Weights of a small CTC audio transcriber: norm batchnorm.
Rows from block 13, named by matrix and row number. Rows with one number belong to one channel. Each number is 500 + 50 x the weight over its row's rms, rounded and kept within 0 to 999. All counts start at 0. Numbers have three digits each. After the name is the row's rms in percent of the matrix's.
# convs0: first width-5 conv (model.blocks.13.convs.0.weight, 128x128x5), inputs 32-47, a 5 kernel for each
# convs1: second width-5 conv (model.blocks.13.convs.1.weight, 128x128x5, transposed), outputs 32-47, a 5 kernel for each
convs0.64 097:468506539488445506442559480586438506512454621450487559455518524474512567500394460420451412490475510516541575599443489567469535551502490474552534427596490456501495515507458463481547460446452536607547519449480555501473562523562463488568526511
convs1.64 098:525450458541498534556574564515517503504446595499460487524517528471500560541490439421524473579601481521522382502536424496500471533424482538506479507566411441418498482490530543556528490456474434522474514455561571530529554451459489551487481404
convs0.65 099:461533542537480368467484513482503469410483456483507499541500379525509514490480478488443490516443496520560486484524540539457508512529526481525568554556565419484511432489528417439526545479568466524376547566560495503527486574614549531581528432
convs1.65 101:536468454581459526506538503423535506458538587510483467512517585596445533541493540478417444588469579490517541543512475487438533467454438374449478527546334422500475536523565445564543526564502481506511529523592384496492510522466490443521470508
convs0.66 100:400465482419541539585511494423502566567583586469473513548533483490462418408494447508589465534453418463521482526493434441517444502466417511520595512524505437485464520408491512518559505529530595516499460453403452540454508478588519590520406461
convs1.66 105:568529520664469518446485502447488489513449483523552501509537494522468519463433488469510517479452526413525489488652556531586470483484413413462459511470426414382414484478499552496472531588454527458393480522529451495494495508527550552561497458
convs0.67 100:536551459530497450417566585564498538458459480468531509484472589591528464576564431531521542455530545448450551439437447579548465556526474502447483582542467531607493566418559434489576509586479534434462558509483514494516508469498538564534425507
convs1.67 096:582523533509471446560569526582502468552461499511491495527533509436500559504556507600440563499464630452505526499511518482529510487480455502541504529477414555535459581566477547500519470520457488408374516473467521550461554506475462555541501508
convs0.68 093:510523476467478470426479629555459498477528493480512507495419547487455508678539449416430504424516506454477496539529444584449510487489533490523580461496558548423485496462448576509527529557564555534492522469497514555429536494484441331628515447
convs1.68 100:432514424436410554536468501357501519544521634539594512535477581447488557437529503489482467550490440481450510485527480512540483470578578479486500519438459513580541361475503562500445553433470549556536512392531446535486570514443497388634544535
convs0.69 098:536538617476492512434451500478437557488604450457463521533482487402487442460490436465468479438493534574641476515499476519498539507503446470532509499498569447468519458580542484488355452496542524558442487550455625610475504514675492453548450475
convs1.69 098:555487449449458460464527551532408442485520559634548505410534467498479581541475516546450511528568461503546507482490536492468550457476541488599500537469541503540498435468511456527505495439496514556483470518508458568457499458466528600447515459
convs0.70 096:509498449430508558532513562509537462474489498493422485429489528551515514534588452548422465488551525492509483523420463420569563491462486452444484417555515499542486552503459446545580531458613576433519548476513579437443506468513452483493428503
convs1.70 101:529532526431554488547493485495554482553559556564501426513491565571557503480538565543513473483484491551511547491466556471514539438426463458538468635473541514522518486585562528412627525542424429492518440502518483493455445453493482502522472411
convs0.71 102:480370580508467520516486547476498498607532551492511543491443482516446487615486539499499532448422608525411472498489547553519567460553488525519482481480565530413476556554492521575549495548482444535460563442495468566392478467467504592491504459
convs1.71 106:466544494579526462509485530542478492423545560504535507483483482570529561500490484420479482432445532565542436458555490518582457530507483434439520506421419544469463537506535493440455474537500551614540558547539498520455515597530479473431461511
convs0.72 097:564531457529466490403500600482511566567541534439464481438457530486503514510465457532520505475407465471550479544657514485421550477527450510511514513382487511466511514480579607509540559517494404485466468516512474490605540520540538426480529531
convs1.72 102:477431448428520492536535388440505527575462469467564410481460496468495506424499446575531587543485564436536491530592485456486536498436565523547402522500516516553515569528551500469511481453464549403495530484484479444495445511452483483551529497
convs0.73 101:479507425453449478578512497526483466450486435372514567481398451524487512506542465512474503478463484605538416466474511514513479508489538548508524555448502524502434396529447550517516511464503434433495443414547580514506507594545520483519425621
convs1.73 098:414426409467479545487458529471589460467472518595541499473433488526543494494509553528558580502536523477522523484533539624449453554528462487529497419463460476491504560432480468488437568483480562495569479495422483471620475484363497561562524457
convs0.74 099:501593418428450462463455559502433491463490507506485499488555576561467493421412567541482421502462534488470574491496455501472471485442463549455502515395551534492541557442478560505459564510481511420513511492492622579428485512602467472467483472
convs1.74 091:467486492464523455494491455426500503494573492532555583533623504503463494410419525397535421504479484471622589539449465509520463408471509437503502589533551455544501469527482473555449531475570569454526469476515501549473464553526562460598519513
convs0.75 096:475474459548514559509526401455467465613564452400565503539448568499459427564487440519467501575503519440534487496507512573474525534571488459451557547581554537516433465592424582491437514438460437490527556452502527520419496608557499514427444495
convs1.75 102:505525434431502521528502474498554545526513474490515466521374419540589468425459564467538453465515492486517504527539570475571501505503503552534558480553577533492500595484525497568519508533472557445483339637534592473405496487523453495488494472
convs0.76 097:438482450515525558549493534431518499525433494598489508466472451468467553508484486524397505425545621459520522536415509524546498482475453507565445416468490437474552402550495488467494587497499498495462402438449505443556426503552533549601456525
convs1.76 100:541469498525447477477467476543530391461554418581569453482539528479492476444418371638442475572466566455536557504575541387533455408510615529513514487516457460490495483533484555502592502445418519487487538535542589460505562506505479473488477460
convs0.77 099:484498434541569464444428432498524500493486466550502406484616505407421537445504476565559383453474451607514519470469549459478432475470417576546559502528487533535547505595513444426420484415598608514496536539565479563523471426454501572554592503
convs1.77 097:432517421407449487535461507579482511524451519497497494536559424529546498515478474554515504517547536473546521488442548499465427469493583523513507483568482526502498467563565532446494497453478484623578437452483557590521509468407554443554554440
convs0.78 094:521567496474550562535465547603489477412432526544475467397518372377508499554488535494559591470481489469483422492536434450406468588416521512477619489506549604434476430584459464509498557511455494501473465490474512487504562578554443539478525554
convs1.78 100:510549455464521592534522503543477472510495498503469475508454547492583503455567491439583549485515431509472523445436487632542496567555472449440599502469491495477525586521585455432516603570477476468488508522463505550585443419540438625547519404
convs0.79 096:478486489515423492595483460466442475493519526466407553525517502496465404542480540500471569447484450450452514460558485531533400471571472540503532488381539528579525450584559502486434554501456483515529571442526473440470401450488471401440447538
convs1.79 097:505475467456548519448435466487523493499449448495486534488544506476482451520452554569508581490453480492463526529549383474530484602449480497471452438413489440464497651515502541446438486558566482473528403487486595340424511526525457448484454445
convs0.80 099:425525455500525558526539516487592533479453442553425486526438537525537451527572455440499560528512570512425500513445528480524502417538474501535491483474499481445479491405557531439482563437355405433466482503631577428572533485545547510427535503
convs1.80 094:539469501489445499494539531473471494524477583454477418496510537525434420626479485438482525588448513503605573475530443440450397437500377509450449489464515532581396466505509532558504421416477523497436548521459552509569484482513451530460415549
convs0.81 094:476516501487529475540522549547493452457446499465587566487489519556501379528523523509554498533511452541531494425558582496429545475618483515412437493501450536511505543508524505492447451499458413558572442448523429512550626538509484562411534545
convs1.81 106:445523493582555440560520477535461528443488565590466491421474474435509455558446586474486490408576543499458536532511597516552528613487556596502439504487546511482607490495542565557426451531496523605593595482568481539426543457456571497501533463