Rows from block 6 of a small CTC audio transcriber, named by matrix and row number. Rows with one number belong to one channel. Each number is 500 + 40 x the weight over its row's rms, rounded and kept within 0 to 999. All counts start at 0. Numbers have three digits each.
After each channel's rows are labels from the 100 clips, of 14976, where the channel reaches its highest value: "top examples" is what is common among them. Only what is clearly more common there than usual is listed. The data: short read English sentences (LibriTTS-R). In brackets: how many of the 100.
# convs0: first width-5 conv (model.blocks.6.convs.0.weight, 128x128x5, each kernel summed), inputs 0-127
# convs1: second width-5 conv (model.blocks.6.convs.1.weight, 128x128x5, transposed, each kernel summed), outputs 0-127

convs0.88:417542480563523520503575505435476593486480487473548478473462488477487446456487462516461501427541504473483554493446460464498456509411512458435566510486505484491472422490492447543500513431475518481512471428463541490538498441564466453479562554529482488513478453419558521523521466498490518510530462508469499426531476500436570510493469525512450406522544513525484477552564519513497475414549
convs1.88:604476560461518487497576447536490517548570460492512458413469512517531412474465446536534511494457503434574601554467507440537530461449503492516547495470445452489457457429538558424478514468513460569515554484503501513491466540477518523523526510460513492514493527490504491524501553497459549494487441530458501457444516522451539493481481487475464472540484490536463545575472497470469454449602
top examples: the word "is" (28)

convs0.40:501537528454497520486591492570477474493492450541491548553495504491561505540481481477530510529566562512398456469527561470583508559555429466459526540486489577437495480479465509480543484446449462491486469452560517447480485499478483486505494543482574498446542462477468483494497492454502525408534515563488516428461466512439509507471483462521470540561460542460507546567551541580424531497484
convs1.40:476537518528486507511451565531498560466517526587404523460511465598504471483389459514467467533500489514541495433588512546434461458503494545529494455508502483570491478531487533467449524463529522541472508572490518558545469496509499465510397559515453457518492446533479503470488537524468603519498539409489476502533468578506501482517499477492486541480427432495515520519495478557466509510558
top examples: the word "it" (31)

convs0.96:460454484518546457555504506511538419536497502518541507499453502575507521446513468580435482571511569534522466521548477504466461543498514560480430523459484486413545466455496427487451499444575524496447542525473541465459468461502535561481459510497511419488512519563517495492503529549578540519479531524424454510497489570421572444475493477471456481446517518562538494482478412503517508503469
convs1.96:441537505550479533553522592474519468525525477562444484518509567575522497481531464548519473354481516455446518455502485468476447542536498480487522513488494498439444428465551495495452546486493516529451530437453492548532531548464524493490537453500500480488475535508499482493502449562515423478539445509455508535490531488444532567491523502510467539585476474513523499518526493483444452360529
top examples: the word "i" (76)

convs0.106:535420474483535502484590517491481538516499582485470468464472503498560510440507501404469548499435501579454457454514471566515466488526454520494468485569499510479546472541528486517494476519531546524544505479433521528457572450450458505465499486533500508377504480444519527452455506427509419490477521520498511500542462530522444488472421407527499464534504525506444517576524468529522412495506
convs1.106:569431459535475502511468463433573525509502481460449466475525437570594493548508515543474494567395496524530556483514438480523509516475510538546485515452460473534452470427513464500420475542528470499488462442459511551506454484577552483528495553523468451514564525477494447468442512542452496522499577523488540465502452445472504538481528467520470458456450460494504528548434519531470552440454
top examples: the word "i" (88)

convs0.104:540519498507440518448489473512521461520490523515443471512481481504522471504552458492482538492539537507504529550519507378540425426542403423459547503501499496499487499505542505478501472481517570521538467403481527491475458425494567541459466483502434501461494456430493587503563520509460499537581466572514543549506455460432460509562505407513509500470518494430494494454532554491484499470555
convs1.104:540517476493527433633451551486510488520439484473504497557508497541391520554518491498570531442483421514553493505544522428474498495517540452543472460471477451472501439487567524522493490495506441423455458485471483470493460489493491506568500471496488481436561563460476492469483463512597556429462549468541515482522442480492549502477470487466507529445468494534543503453467541478494467410537
top examples: the word "it" (34)

convs0.57:527534554449455527500447481554444524473530502567502458459476491475498499441484464488511586524463471487508436468452539439474517550453483477517466473468489416533471483497456507511530486428528448535488461586552419475516458478524541558523421480537478519421507502577574440514527542507567467436499495466543516482395459469497465567502585539544475514474522471536506532470516531489496541491494
convs1.57:515541463463571502547446481515520477503515473462555494511591544491522453460459521478517473460484473548468483440442451516565502576481474544520484458561516437522488428565437517553432501515495490515478498485579500593554473526465456521542493520448520439489480488406449445478511517492454453461508508540574493451466563492512457480489494433544508595516474476533434566477482484510482546500473
top examples: the word "i" (43)

convs0.5:522525429429522562421521500443512466560520552492533467523489508447569471531514474573487582456521483493647444540541467512560545458421469408481481507479481514510606518504505489552502486468483557432474474492520513463556469518481486552521492530527440528445491429461505474480459500548512508476570495460500466521474485517503542441435452519534496481506540540469523486521503485508456473494463
convs1.5:542483525480456507500493534465498456522505448476577483446505521497475529496579547491421555581520504536533483469509532520511503514490484424508522569497497525471510441418516545412508519619460487449485527482468389505505493461565498464540508485545498542512482410540494478540469429486509502538460493490490524501434617538513517464502530528480545471456571473525444558467515475535541485522542
top examples: the word "not" (35)

convs0.31:522522528444491568478543469537546532468460474583520527536565482459455442611511470507498556539540435480420493518472532512519472458525460560410500543519456503483537478460519566513429441481494429513476463493532519502497495514559520506514504560451525412454462438462533508465484490438468454449503519509521506482541512497431482501586444496523477538556469407511494470519466485452477501453534
convs1.31:456516529563465533469501606490501505500534502569571435452506473422486448542506511495460532494559532510494509516439503509575495445505539432508530488422529548541479453451470466504483466536492532440460533472526436479449533505501487542590488514581539499557435507517498536544475477561559471509535450552538464458504488605496539490506491496509550524432460462456536474501420533506501469554495
top examples: the word "to" (50)

convs0.110:576534522545524505554515496499489504558472463438393585460532515506445500521483530456396448487563503430562463478498483481546447443473529521473611536500521524460435537510494526479520512516469467466535490428540437489442551504525500541458493529490489467473431457455533489447524515546497484530532453520486485527534469518501499436405548532503502527449530465469441480464529554481461449469527
convs1.110:484496459521523446487500571484496581474504511487468435499537461555469470450541493514574489484480488525435499467494538513489472457409424541578575399482437454449485464547586430501515473558517532456494499459494459543496463524443564510467512485438497516506503529495569519498486509428455475458546528485462469523490457509471424494515507493558545475484499557525542462454401496546467536482512
top examples: voice: female (89)

convs0.75:481430507523479513483541479519569544429465529536464513508506508452479601491587529484468508457492509447484542492451470422513492490497467617529484608471523495505508492454476530498412471578515533543475504551549543538445469449519469482561506445485438489475475483518498510480483483585532534498538497467484460508498476477408468437553468558555524498515525434538522524522555468528545498558508
convs1.75:492508499524501453501546474435496563477436479465499406490554458519477546511537520447463470527497430516507473499475449533460496511495475468467461503514520487465487495496530524431480509599507450471522475583504507563519457495479510424541505479512510524497537469581507592471448489412511525522405472461519509598500431495515540489457492567519476473528416535457524537520416510553549501553562
top examples: the word "was" (28)

convs0.24:493434438454464519500551450539553534483528558496556478524462511476495512545446458492457450408535439556531480542493469545544523418444507451453527542525550461498611448463517481498488536460548553447485512473544514602533479474489540478453541485474550515545558485527543467496518456506553538546477551468517473524507488474497488528531452549575555462496483500463476520514523486480436448531418
convs1.24:517531485507549479442442520568479432526527450479524455472489587526513591501532425506511448481473520600488487573524497501544488464455523499440500530517562508461488418502484510473528487525490469518556542497440524427472569483432553522498524530483531570426557531509558603515546477525498473445504457446521491515478494475521466444484456536442490443491493471480489545473518541451468444544459
top examples: the word "to" (33)

convs0.50:565518531473446541506515553535478489497444502564513511535517562540522490485537560501519523554446480464502433439559462474516453529556566460472517492470456433491559539488426461545489449457418451463595556478559524526474483560452491507497482547487493470552478494498531472498458553486501480479544530521476521493445436515491581520444512452406520440498498466471427494455525503478534519424554
convs1.50:472497494483536549425536532529560517590496543489533441543545530535502493487484494496488448445414535545492549545493537520453475470441451493501506424463467468475512583584566521539544528501474531495514448535502495511541461491498545513510512503522405468448450524529561550606502483496444494422497501464537479522524527407536473502507508498430468475533467509525524499428565470561537472551478
top examples: the word "what" (51)

convs0.92:558465482563473515457468497445465504516472498557440522484485431496565504510514486455542444479573522527507449419478414487480516492498567508523559564562460429439486488538507482555520468478403493464593514511448472534503502586427459518485499466492527486496548524437527482502497518440473479491488483534466444554542521565492535526519501448381535551563467518520444510515490481514481492480495
convs1.92:524531422508560536452439553503430462517489483483495492527518538446523445529497466526467444484544494513514507516506485522478413530594532577536560535509552532534489530522542505472489484505524516481516550433537437507510597600474418512493507437501491508481519489531537510510515523449453560564494436410410537463437603496510513456495512494518479460546552490520445528494489490495483499451500
top examples: the word "my" (33)

convs0.1:539434475522493457529478496534544488528500490492502528477459511459586438421568497488469609532483496493439488542567472577502486402539509458524513506434510450477479462532511554535499440509499467534611430529490479529469554444459507467535435517477502570475508510518490497489506517498514536473566436478445510471495490449464518454501581481510520580511540448440482506495547507462513491412519
convs1.1:492502494471499510491545503475459500554471462506460575490550475509482344511523490514556527466528480507459454473480520411467481488506521540432511531597501492504508463474473465464527558506502494559471550455501471461457493454494461471508486450521507472559510532500503490440572495502500504460416412460556496517451458529502471538460514471530463578520432558465538521605477544433533531558503
top examples: the word "i" (43)

convs0.112:471562495513478494460512551553561493498481542487520509483490501408488492517531515413478463548621558486489516476541537456463507494472487483479499521583427512499573486506397431468566500491484518506498518479495533512513522485534601520460491526512377519457506477459537498539485595548509418497428522451525503479515494524461464498512459446579496463466529459565528457488520525495507509489532
convs1.112:525472482524535544456468492509483510532440519459542526474555435462499389494510566513439461510573503441487542543449525510587513541520411488527538522512516450494502497462506489508495531514495450505565451578545466517470478476480505466498555496556481463463531423456564512514555505532556471508522419520485474473450471463478421456511484509430468460577554439522485526570514536526474532573536
top examples: voice: male (81)

convs0.54:519465545519498473464551484482502505528447528484460458477468530509597535493532440489476465553457523420562553476505526435519451370529447477537503553478527481508478500433531586561542568440509476524567422469521432481475488510458470485492452503485470532431497491482590512514540532477452542441519523517505508453531437530539507549535587438542481532475476510474511452478514512518476501496458
convs1.54:472484462533487432460486472443535561466496539425490390507552476498487534514551463437497503490429538524461481512534481485473526567532533467499516463547524533484539537537497486453573535494469483500492516500562532463563524556503474432472498482472491442521560417505565470517545498434503535512445525522603493486574498525542454541479484478519582522472467483441520384514450470512501510544546
top examples: voice: female (86); the word "and" (35)

convs0.26:573538532529435493528438467469488528480526469489434456466486472566446497535621527510538507494494469471482503490465505434498481493579469515492528550436462395482450486493522564509481507508529502545585494546489447492525481499494547508516497450543559461482502536485515463503567519518536480473501485542509541540446503492554530519442571435459450496456528465403466521433536503505582459422513
convs1.26:534522491547481557506484490582543477489497558518487643450501489504564591490511500394433475516507561415498463482508513487498516503496471473462470437493470526474579478509496490570461487466504429459536506577460536495528456472450454493524515501539452464566474454480526539437493529521494530529509570496613484515534556516503484527514475550486548467485475532538492499466519449476553442508477
top examples: the word "a" (32); the word "it" (31)

convs0.69:397509468449488499528536566441491487526518523532502480468498454519492476500497505495530529439535445583572577548543513487497529457474454482443502464467470496440574469509456471524460579480540496462506462470478496497430522513516423454528439596561452488510479447538498560473413504516460485496556502484530547475526494538457557597440474486485518471480515515515509473604504471478475507491432
convs1.69:536533593528498459467520443459477470583572480476506469563534572473543509539531526461452494510470453509505557502526515470471441476473405479466482439445491465574462518474527520467513460465525533499487456595552502486500480486530525555555506515584578479533482479509536493441520523424509439534520578516482417536504474525500515488488500559487528477527460472472547532553501453526555471412469
top examples: the word "and" (26)