config.toml
lr = 0.002
max_precond_dim = 1024
final_lr_fraction = 0
Rows from block 8 of a small CTC audio transcriber, named by matrix and row number. Rows with one number belong to one channel. Each number is 128 + 24 x the weight over its row's rms, rounded and kept within 0 to 255. All counts start at 0. Numbers have three digits each.
After each channel's rows are labels from the 100 clips, of 14976, where the channel reaches its highest value: "loudest band" is the band of the loudest frequency at the time of the peak. Only what is clearly more common there than usual is listed. The data: short read English sentences (LibriTTS-R).
# convs0: first width-5 conv (model.blocks.8.convs.0.weight, 128x128x5, each kernel summed), inputs 0-127
# convs1: second width-5 conv (model.blocks.8.convs.1.weight, 128x128x5, transposed, each kernel summed), outputs 0-127

convs0.69:096094104109132111113164110138111121130138141112118111094099153135126158133146133101087115129129109114150129097114168170117119119114132158167129147062106150138133120149135178108137120124125088129151110084102119066144127166063132129125082164111140077124104134128122112176119170156126169109120165156100111130096127126121164103110129145117152160153132155147142109100111122115143098128138
convs1.69:125128144137130100156140109115153128161108115133118125102119125113170160162144112136142125138120125104155130156115052133112127138080112088129126123113127147136118140171124095084118172136072108147166130117172131113155094107154105119113151163155091158090079135138089172164107125138138106148115137100128122125111153154150143131141155143148153145102173170108139101122109149081150139121149
loudest band: 500 to 1000 Hz

convs0.119:132152165114149142114115093156150158103116070111115117146109126102099129144137137132127126084114088072070128165116106146112096124159103115123117118151156097116130116105132154151152114062172135153162158126144143116113109125125100153151135124174142170126131190097125109134122115133173118109127123144127130097123112180123133118129116137151143106171116087090089115120132150132097147120136
convs1.119:148144120141095159149121116163087125135114118140078128135148144159152070143193114172164122100113147183118158131114139114096142138127115151125139154137136112184094116109076135143130106110127111138136145115125113097141100099127134128112111144148133140157124176150102112138140154102137102136133158140133106112155097117102170093097148144123101136147134117076093146159128130130142154182094
loudest band: 250 to 500 Hz

convs0.1:135119140133117166117142128112113117100132123107135183078114135160152126104120168087130131104142118124157163124149175094110120123136149092128145136105099086123125106161119102139124210115099095129115135121136079135131129147118149104114157120094113123148130158144137119082153133147148115156126085127134157117166139159087181149144139133102155103141149127093176142083137095127121103102118
convs1.1:085126096099111144136129080111116122179113152113107097130108166154084117162115119145103073119117083152137115077153105111119124141148142106152123127121110114168132130113114110173155067116136154112112129081116132118108145139146155125142134121110133139169121095124146128116109141115118110141140094110134107119063104142163101128112120162111150115137092111097156150134124090193122104120152
loudest band: 4000 to 8000 Hz

convs0.78:110112169130105100102156114106130118161149123146105142139142105138135096121124110150165143122098118132176106119113113167108119132105152153126091144133106131111124119115121139131140118190066162092128178096108130123074126109132175134134156108148112088163140101141145177136123125149144157088085100117107095116122117157079107131116138184149112148113126162126151132139135160138140094126092
convs1.78:150118123156120115124106153087112144104148146155143122083124095088168174130115097105162102103087084133163148122121116139136110155128130110136146145123131139182136106126103096095180134143132095135138062110129134108137125134140160126148124110182118158098102087159128099134134145119166112135167139120142124128101133115078142120092115114100111107095136136101123141079132101160157124151102
loudest band: 1000 to 2000 Hz

convs0.42:111113111120127125126106091135128143134116093122137121094124128138127129128161126114105086099132124152136153165156133137121125114101142098138100139096150132134116110127114144126151149101152068140114137092150129134185126164126153143163102139124097082164134175085166172145150172120149145082149106096107173154126124111120099139158144106183120125110132123084148157153073139146134090144103
convs1.42:098116118136133119103129140168185101090133162113138139139119163109114128095101160140120068119158147138131116136132144121141150130177078143092129130152146108139149108127112137116087169113113151172160089120103142170118146119121107105134141146116126122104113144138085103114100139078085122129116096163147170094101095133089110162156140126143148103138130137141142169148128105078163127133143
loudest band: 500 to 1000 Hz

convs0.120:133130155137134147103133122136127097127127122131140110088129147133169106139105135145111091130086098123136109182160161141097121128163164143159092170126139132088119125162136121166159125154108104141127129120141133129135092146110144114131088104144122140174157167126156083146130138145102122130137115102116097070143095084179137165119169146132115118114111178112164173160119124139120131127075
convs1.120:096153053143119120119104152102122134118118159119150133147135120120076148122119137090162173156123137132152151126152131125124117110149128134138099161118132082120126140155106115061147087100116136104113105115144147154141146144129166135130147161141171108097106135120151098155144090130104139111129097131142125099155132106126106196117116113117149152122126196084140111090146154164117119134103
loudest band: 1000 to 2000 Hz

convs0.16:179121110130108138146177123082122158114127134109153122151120110110136136105144121112136071073106167127091073142131138110115109135147082127125146129116069130108156172104126120192113131106095109129138084143159102088110129117109164133113150121128105154157093154100145119145159115121123117120151134135125090115123139145148134129132130126111180117089126149137101165106140098125094090127101
convs1.16:148092120111089160125075093171171116120070122112132132126117133133085152129135110177130082123130148125109144140119143136124104108139124102099128118146135137078133096138154079130127121149133138121095148133111118121113123139129125152112137133149134177148142165103117139089118119150115071144136128163101155151132194112089099186148148124137085118142107116102109098108125122126077104129117
loudest band: 1000 to 2000 Hz

convs0.23:152108114136151163137126149113109100160148139150163125121132147100096114117128121105141156098134142161125145139157114097178110117138135122134157107126131106107099136103115126180142136148099109133083079159180105185122093139137136161162141119106118094113108126083123143109112122096144126132122096153125108144137120153124149148136143088140110103110144159109089148082085131164113136055157
convs1.23:133109156129098134064157110173144146132120157116152098165167114097140200099127149124133150089123124122125113135107128120153060168150109112104153115102109134123104099167130117111113089169165128124145143147102136106116117104123137135150129094097134159119101124108101163135161144133140142096136125158121115123139155090124122147158121152158127190103155159112098121149139135088128121144137
loudest band: 2000 to 4000 Hz

convs0.19:150090128136105131075139104118139144128115152079145141137137126086130142156159141100153187158129105115111090167130096155119130089125116131156129136110153105090105119102112107128109089144122148148138118085105135164103133093125135123134133112084162118151106121168157115147074126150130138145106130136140148146085186095128120163152130186142159134128120134126139103169119130130099076113125
convs1.19:128141136144134136120084112125118128113150098094111080133160130173134138168126146137137116177131160130125131166131165117137135085122172065129155117146143177108118132128133143096123203114128081119107158122136093127087117092111124123143107096104138137139139114126127116138124136184141099096135112111132118092135100105123108122177120097136079154128136140103092133121112181106123159142124
loudest band: 1000 to 2000 Hz

convs0.74:113118141092145124099145168109100106102119104134147134122160131138080121115138093124131054136121155153093134135124151142120133140158125110090172113120109151157145114134116129121173174118076095099110111101162097119132136106153124117146086115145084157161138129121130159153119119118148123108127117132099095174126170094111136108183137082148126114123105126160163125179139101111130135110135
convs1.74:116155122130157092187115113133112132094100086138097113141110134126103134146133117129105163109126068119101111116117165149060126139147110143159168154128108130156136138201096125100147125116145117143147160134093146108119134153155149152155146146114142087169112132124149132126126118101169113104149127124107098127149128172137123150107164163074129116108125153133118137145170163126127105138089
loudest band: 1000 to 2000 Hz

convs0.118:137156104133137115103082090136147141110137156127133158140147127138131105096132100145121117129153132084112119120107085162090095163142138107126130081153126174156157137144164114130100137101182184137116136109161124119137072145122113098171141171148088127106136129131132116126117124075143085102137106110135118117086140120108114127144149124133114100139080096115119104094157121146149107180125
convs1.118:170175118091143122111136112119120147159139119099142139147137132136138112132126152095130156042113147106128123129159098128090184125159138150122156122120148122177110154083125145128116098153142156114121128099136139121126133097127114145129141133175176156114123090122151141158130119131142123130092117128103198117111110096113125129149138163135112146128173163163177096140136175129122120131094
loudest band: 250 to 500 Hz

convs0.61:150113124113124152123124133100123100117128130095109147166130113111122138138124093134148143102115118122120102131109113122096114120161081135085136132132124132088161111120144118140146075118125125178116097146096132121123152153123125111131139147160127130086127149148162116121134112165162134101126103102157219186128131072138178125128070156107098091095156079115142135109122131125124162133109
convs1.61:116144080119152159085111104134109089118125148131115121143103144146106132113132137128120089109115114108141124115149164101210093155115143130106125131121119112110117136128108136096109105150138140122125135135139090093112154131137101161136134130122148121113122086105101096129111088126153159151108103085121080140137145199123172126095157161143144128100080179162113147136102112151159145134166
loudest band: 4000 to 8000 Hz

convs0.47:129130106166158145170130125149116149156150118124097144167146132122117107111141111118121108088106139167129169142119126122159104151106102106122168134150149077116160139130162165129084146145115159104128165097132117147144156118123136107130117129104087120136116137128072158110170113114112115146130121145086145152102121143103163074103111124137114099150102099095147137088196102137107080114131
convs1.47:157162090115137118131167101080162151114128099139129121148129146128123139141106142141173097107139125144127151157085108102100142144101105170145120151099129082117138110156131096154151137149066116130141138127126081086116104144099180120118152157148112104117167128141182091140098154127093146144148147120145150102140124100133122126149145145136129163118118139143111112137126163162158194144110
loudest band: 2000 to 4000 Hz

convs0.96:137140103124122120119174121096132110133119100109113148113134125182162117118128108142151132109089117144143085110120138138128131083130135131115193128131170102111139107085086105126136143111081144140135134133141140124076125094105142116132108122102146104129150070126141165108156071135119130105121124141149121144123136102138145147096058168158138129173148172108159097095122137146152098150154
convs1.96:154121142108175150141147128146172153139142125128122104183085180151152110163113135168109131144132165111132157100139129114118144151105112107112198135114109107129140095148118145140088135137064092160082124147070131113107133093142151113152112110149103127097128124170137167103114170154134128158127139120161142107118141161128093131104131118125127120155111125142132127133121115132115143101180
loudest band: 1000 to 2000 Hz

convs0.70:160106159106127153091087139104158126098119146146115156085132098143148161139149111151113129175146152099140100153140126156135171120146128130132135140097146185118192126103135156123130135117107139112147095114141129129146104115110130108089140095144131097178129137127145143123161168157107135119095134142136067084124130113110143120138169113110105114134126117103144067109099102139097102111080
convs1.70:141131117105085131161153123093137072185183087149086121102101094165127131080134102129141118205099120128139149145147110123123162149129132131147119118164137125141120091126159122133121128116131133116116146133114147102099150092106111082091130155127116151121130146127116121140164130161165154114150133112137140129145113142131143130147131129082075172103121103150081114130094108131152119141095
loudest band: 1000 to 2000 Hz

convs0.8:189096149164123135143151100120109130142141120120099095099121166154107152146116182141143110141135133101110103136114141140105134172137102071164206119117152131122149138138110130122155158121149110159129107153138132139143148110115147104112108089165131112153113131130125127148090158140120101094120165093104112137122114151180103124110122198117134109116116097142119147141132072111138122161132
convs1.8:125125131115151158081151125114125124099105107118128109129125100128136124151137109123125116132140151095160146162139155163117109083112147129096151112152082143165122201128118150110186148125115103123142160131152153115121127142120130136130169076110156096149151131125127170150131121168106105129127156179128186148147137151164139139095112137114123182110075149118122159136133155124122115081154
loudest band: 2000 to 4000 Hz

convs0.103:156066106131136115140114113147119089167101118138134099120188139168145105116136147094179122092109121124093143139098114112126105130095112080127113151100107147138148181136154128131118125145113145105134123158163122112105101118130153098126150088087123130105140074124130120131098114114165113115146107117127112122146153111166138116152074163147109134136120091105124117132181136144167094148164
convs1.103:135167128147124119102098145127117137152156157138145118143100048112113096143153085074142128189156129128143150126107164125126121114110130143122163128129124153115129145152133155112146114178121106135068063148106157126117159116131155090145099147152145133116128108142151140109175133130125130108121145185120154126196154119101164114136093119136142103116127137137126137144117128143145095137146
loudest band: 250 to 500 Hz

convs0.106:144100080139140153135186159089140104128091092136119154104103135166121091139118099160094109124139107137125132119124121151157154122145128075180090104131159151082134134129166144110150107132096112075103148112147120105159104112145133131138078139126136112188115155140143124100132132096112114110101137114163085139139113148151169111124133120140086159128087130118134119121136119140136160167128
convs1.106:110088154134141127119152149138133152108139080152129104123117132111124129130148152122094149145125165157103115109143119125150143128116125115182106093070113132100095155126083126149123139138138136135153163129094122084124150131118174152151177148168130162128128133137152095096113140073147083119129078168115184133140109132055128131097142137121143121113142140112123103153148153152129108117163
loudest band: 1000 to 2000 Hz

convs0.9:146100095139101140172124126138157139099115125140094129144106126143086131124140164148116062074091156154130113110064142130113149096106158094127140120150093119121125128155104123098174129103096087147150160127119134134146162148143131144147106140120107128151156134139124140118103115124122113110137110097127081146160074134145139187152148138128161123171132138138093129135134094115174108119090
convs1.9:153127116091123121107096077081177108142134110186114194111127120130146112147098114120122156104148114109174103103096093110127165149140132147151104083143136137155133126097129098122151144145145132106095108142131149109108108142166130160106103108131104104104099110117100119163146148141143147141099073086107121121161127111138104136138106120124073144094135133112141126144115134094155176132118
loudest band: 4000 to 8000 Hz

convs0.121:101151084126143124144116118114161127115140105160140132128122112105114089110148184051100108100132105105163152148116164137073120112120122107134141134127135173112157139155108134126118151115138124123150097170094148150138115111135114162137152147131137140162132137083118127106138145112134126138136096116130136096114131179113154140150114137129148113125074094107110143154094174164133068097174
convs1.121:155119101104106095105168117155138129128073132150126152167067152096134097129163101096164125148145136137123121159134143128215132165167150089115149133132104113114139133081124173127092154162113162145153137136126133126127094147124123124118110137149137111133188106130126146120136140132109131165161117105100164172154088121132132119104121124128116119131163131091141097130148097113150109137114
loudest band: 2000 to 4000 Hz; 4000 to 8000 Hz

convs0.36:130155095137103148119092096151142137105143142102129128140135165123094144164090144110112094140135147111133134180136123097148143126116167124151167134159147108100116179106137110133119156087170135119110119116089095128168124103151159110132110148123141116109155116136121157123110091123109191166083129147138143111119080168116101091110126095130152100123114075119094158135099123176117113128123
convs1.36:122139135146144113117130113140103130100153114126101133123104147068111132116141102149113148132135125142131167144155161182155138146139130133124112135141143130073149158155085174106145092123113122123108110124160115117128095138116091119130136141153124128124139138125094154072068087077128156100096124135135104171147148131103121185151119089181114144124135125136133080127150153155117139185137
loudest band: 2000 to 4000 Hz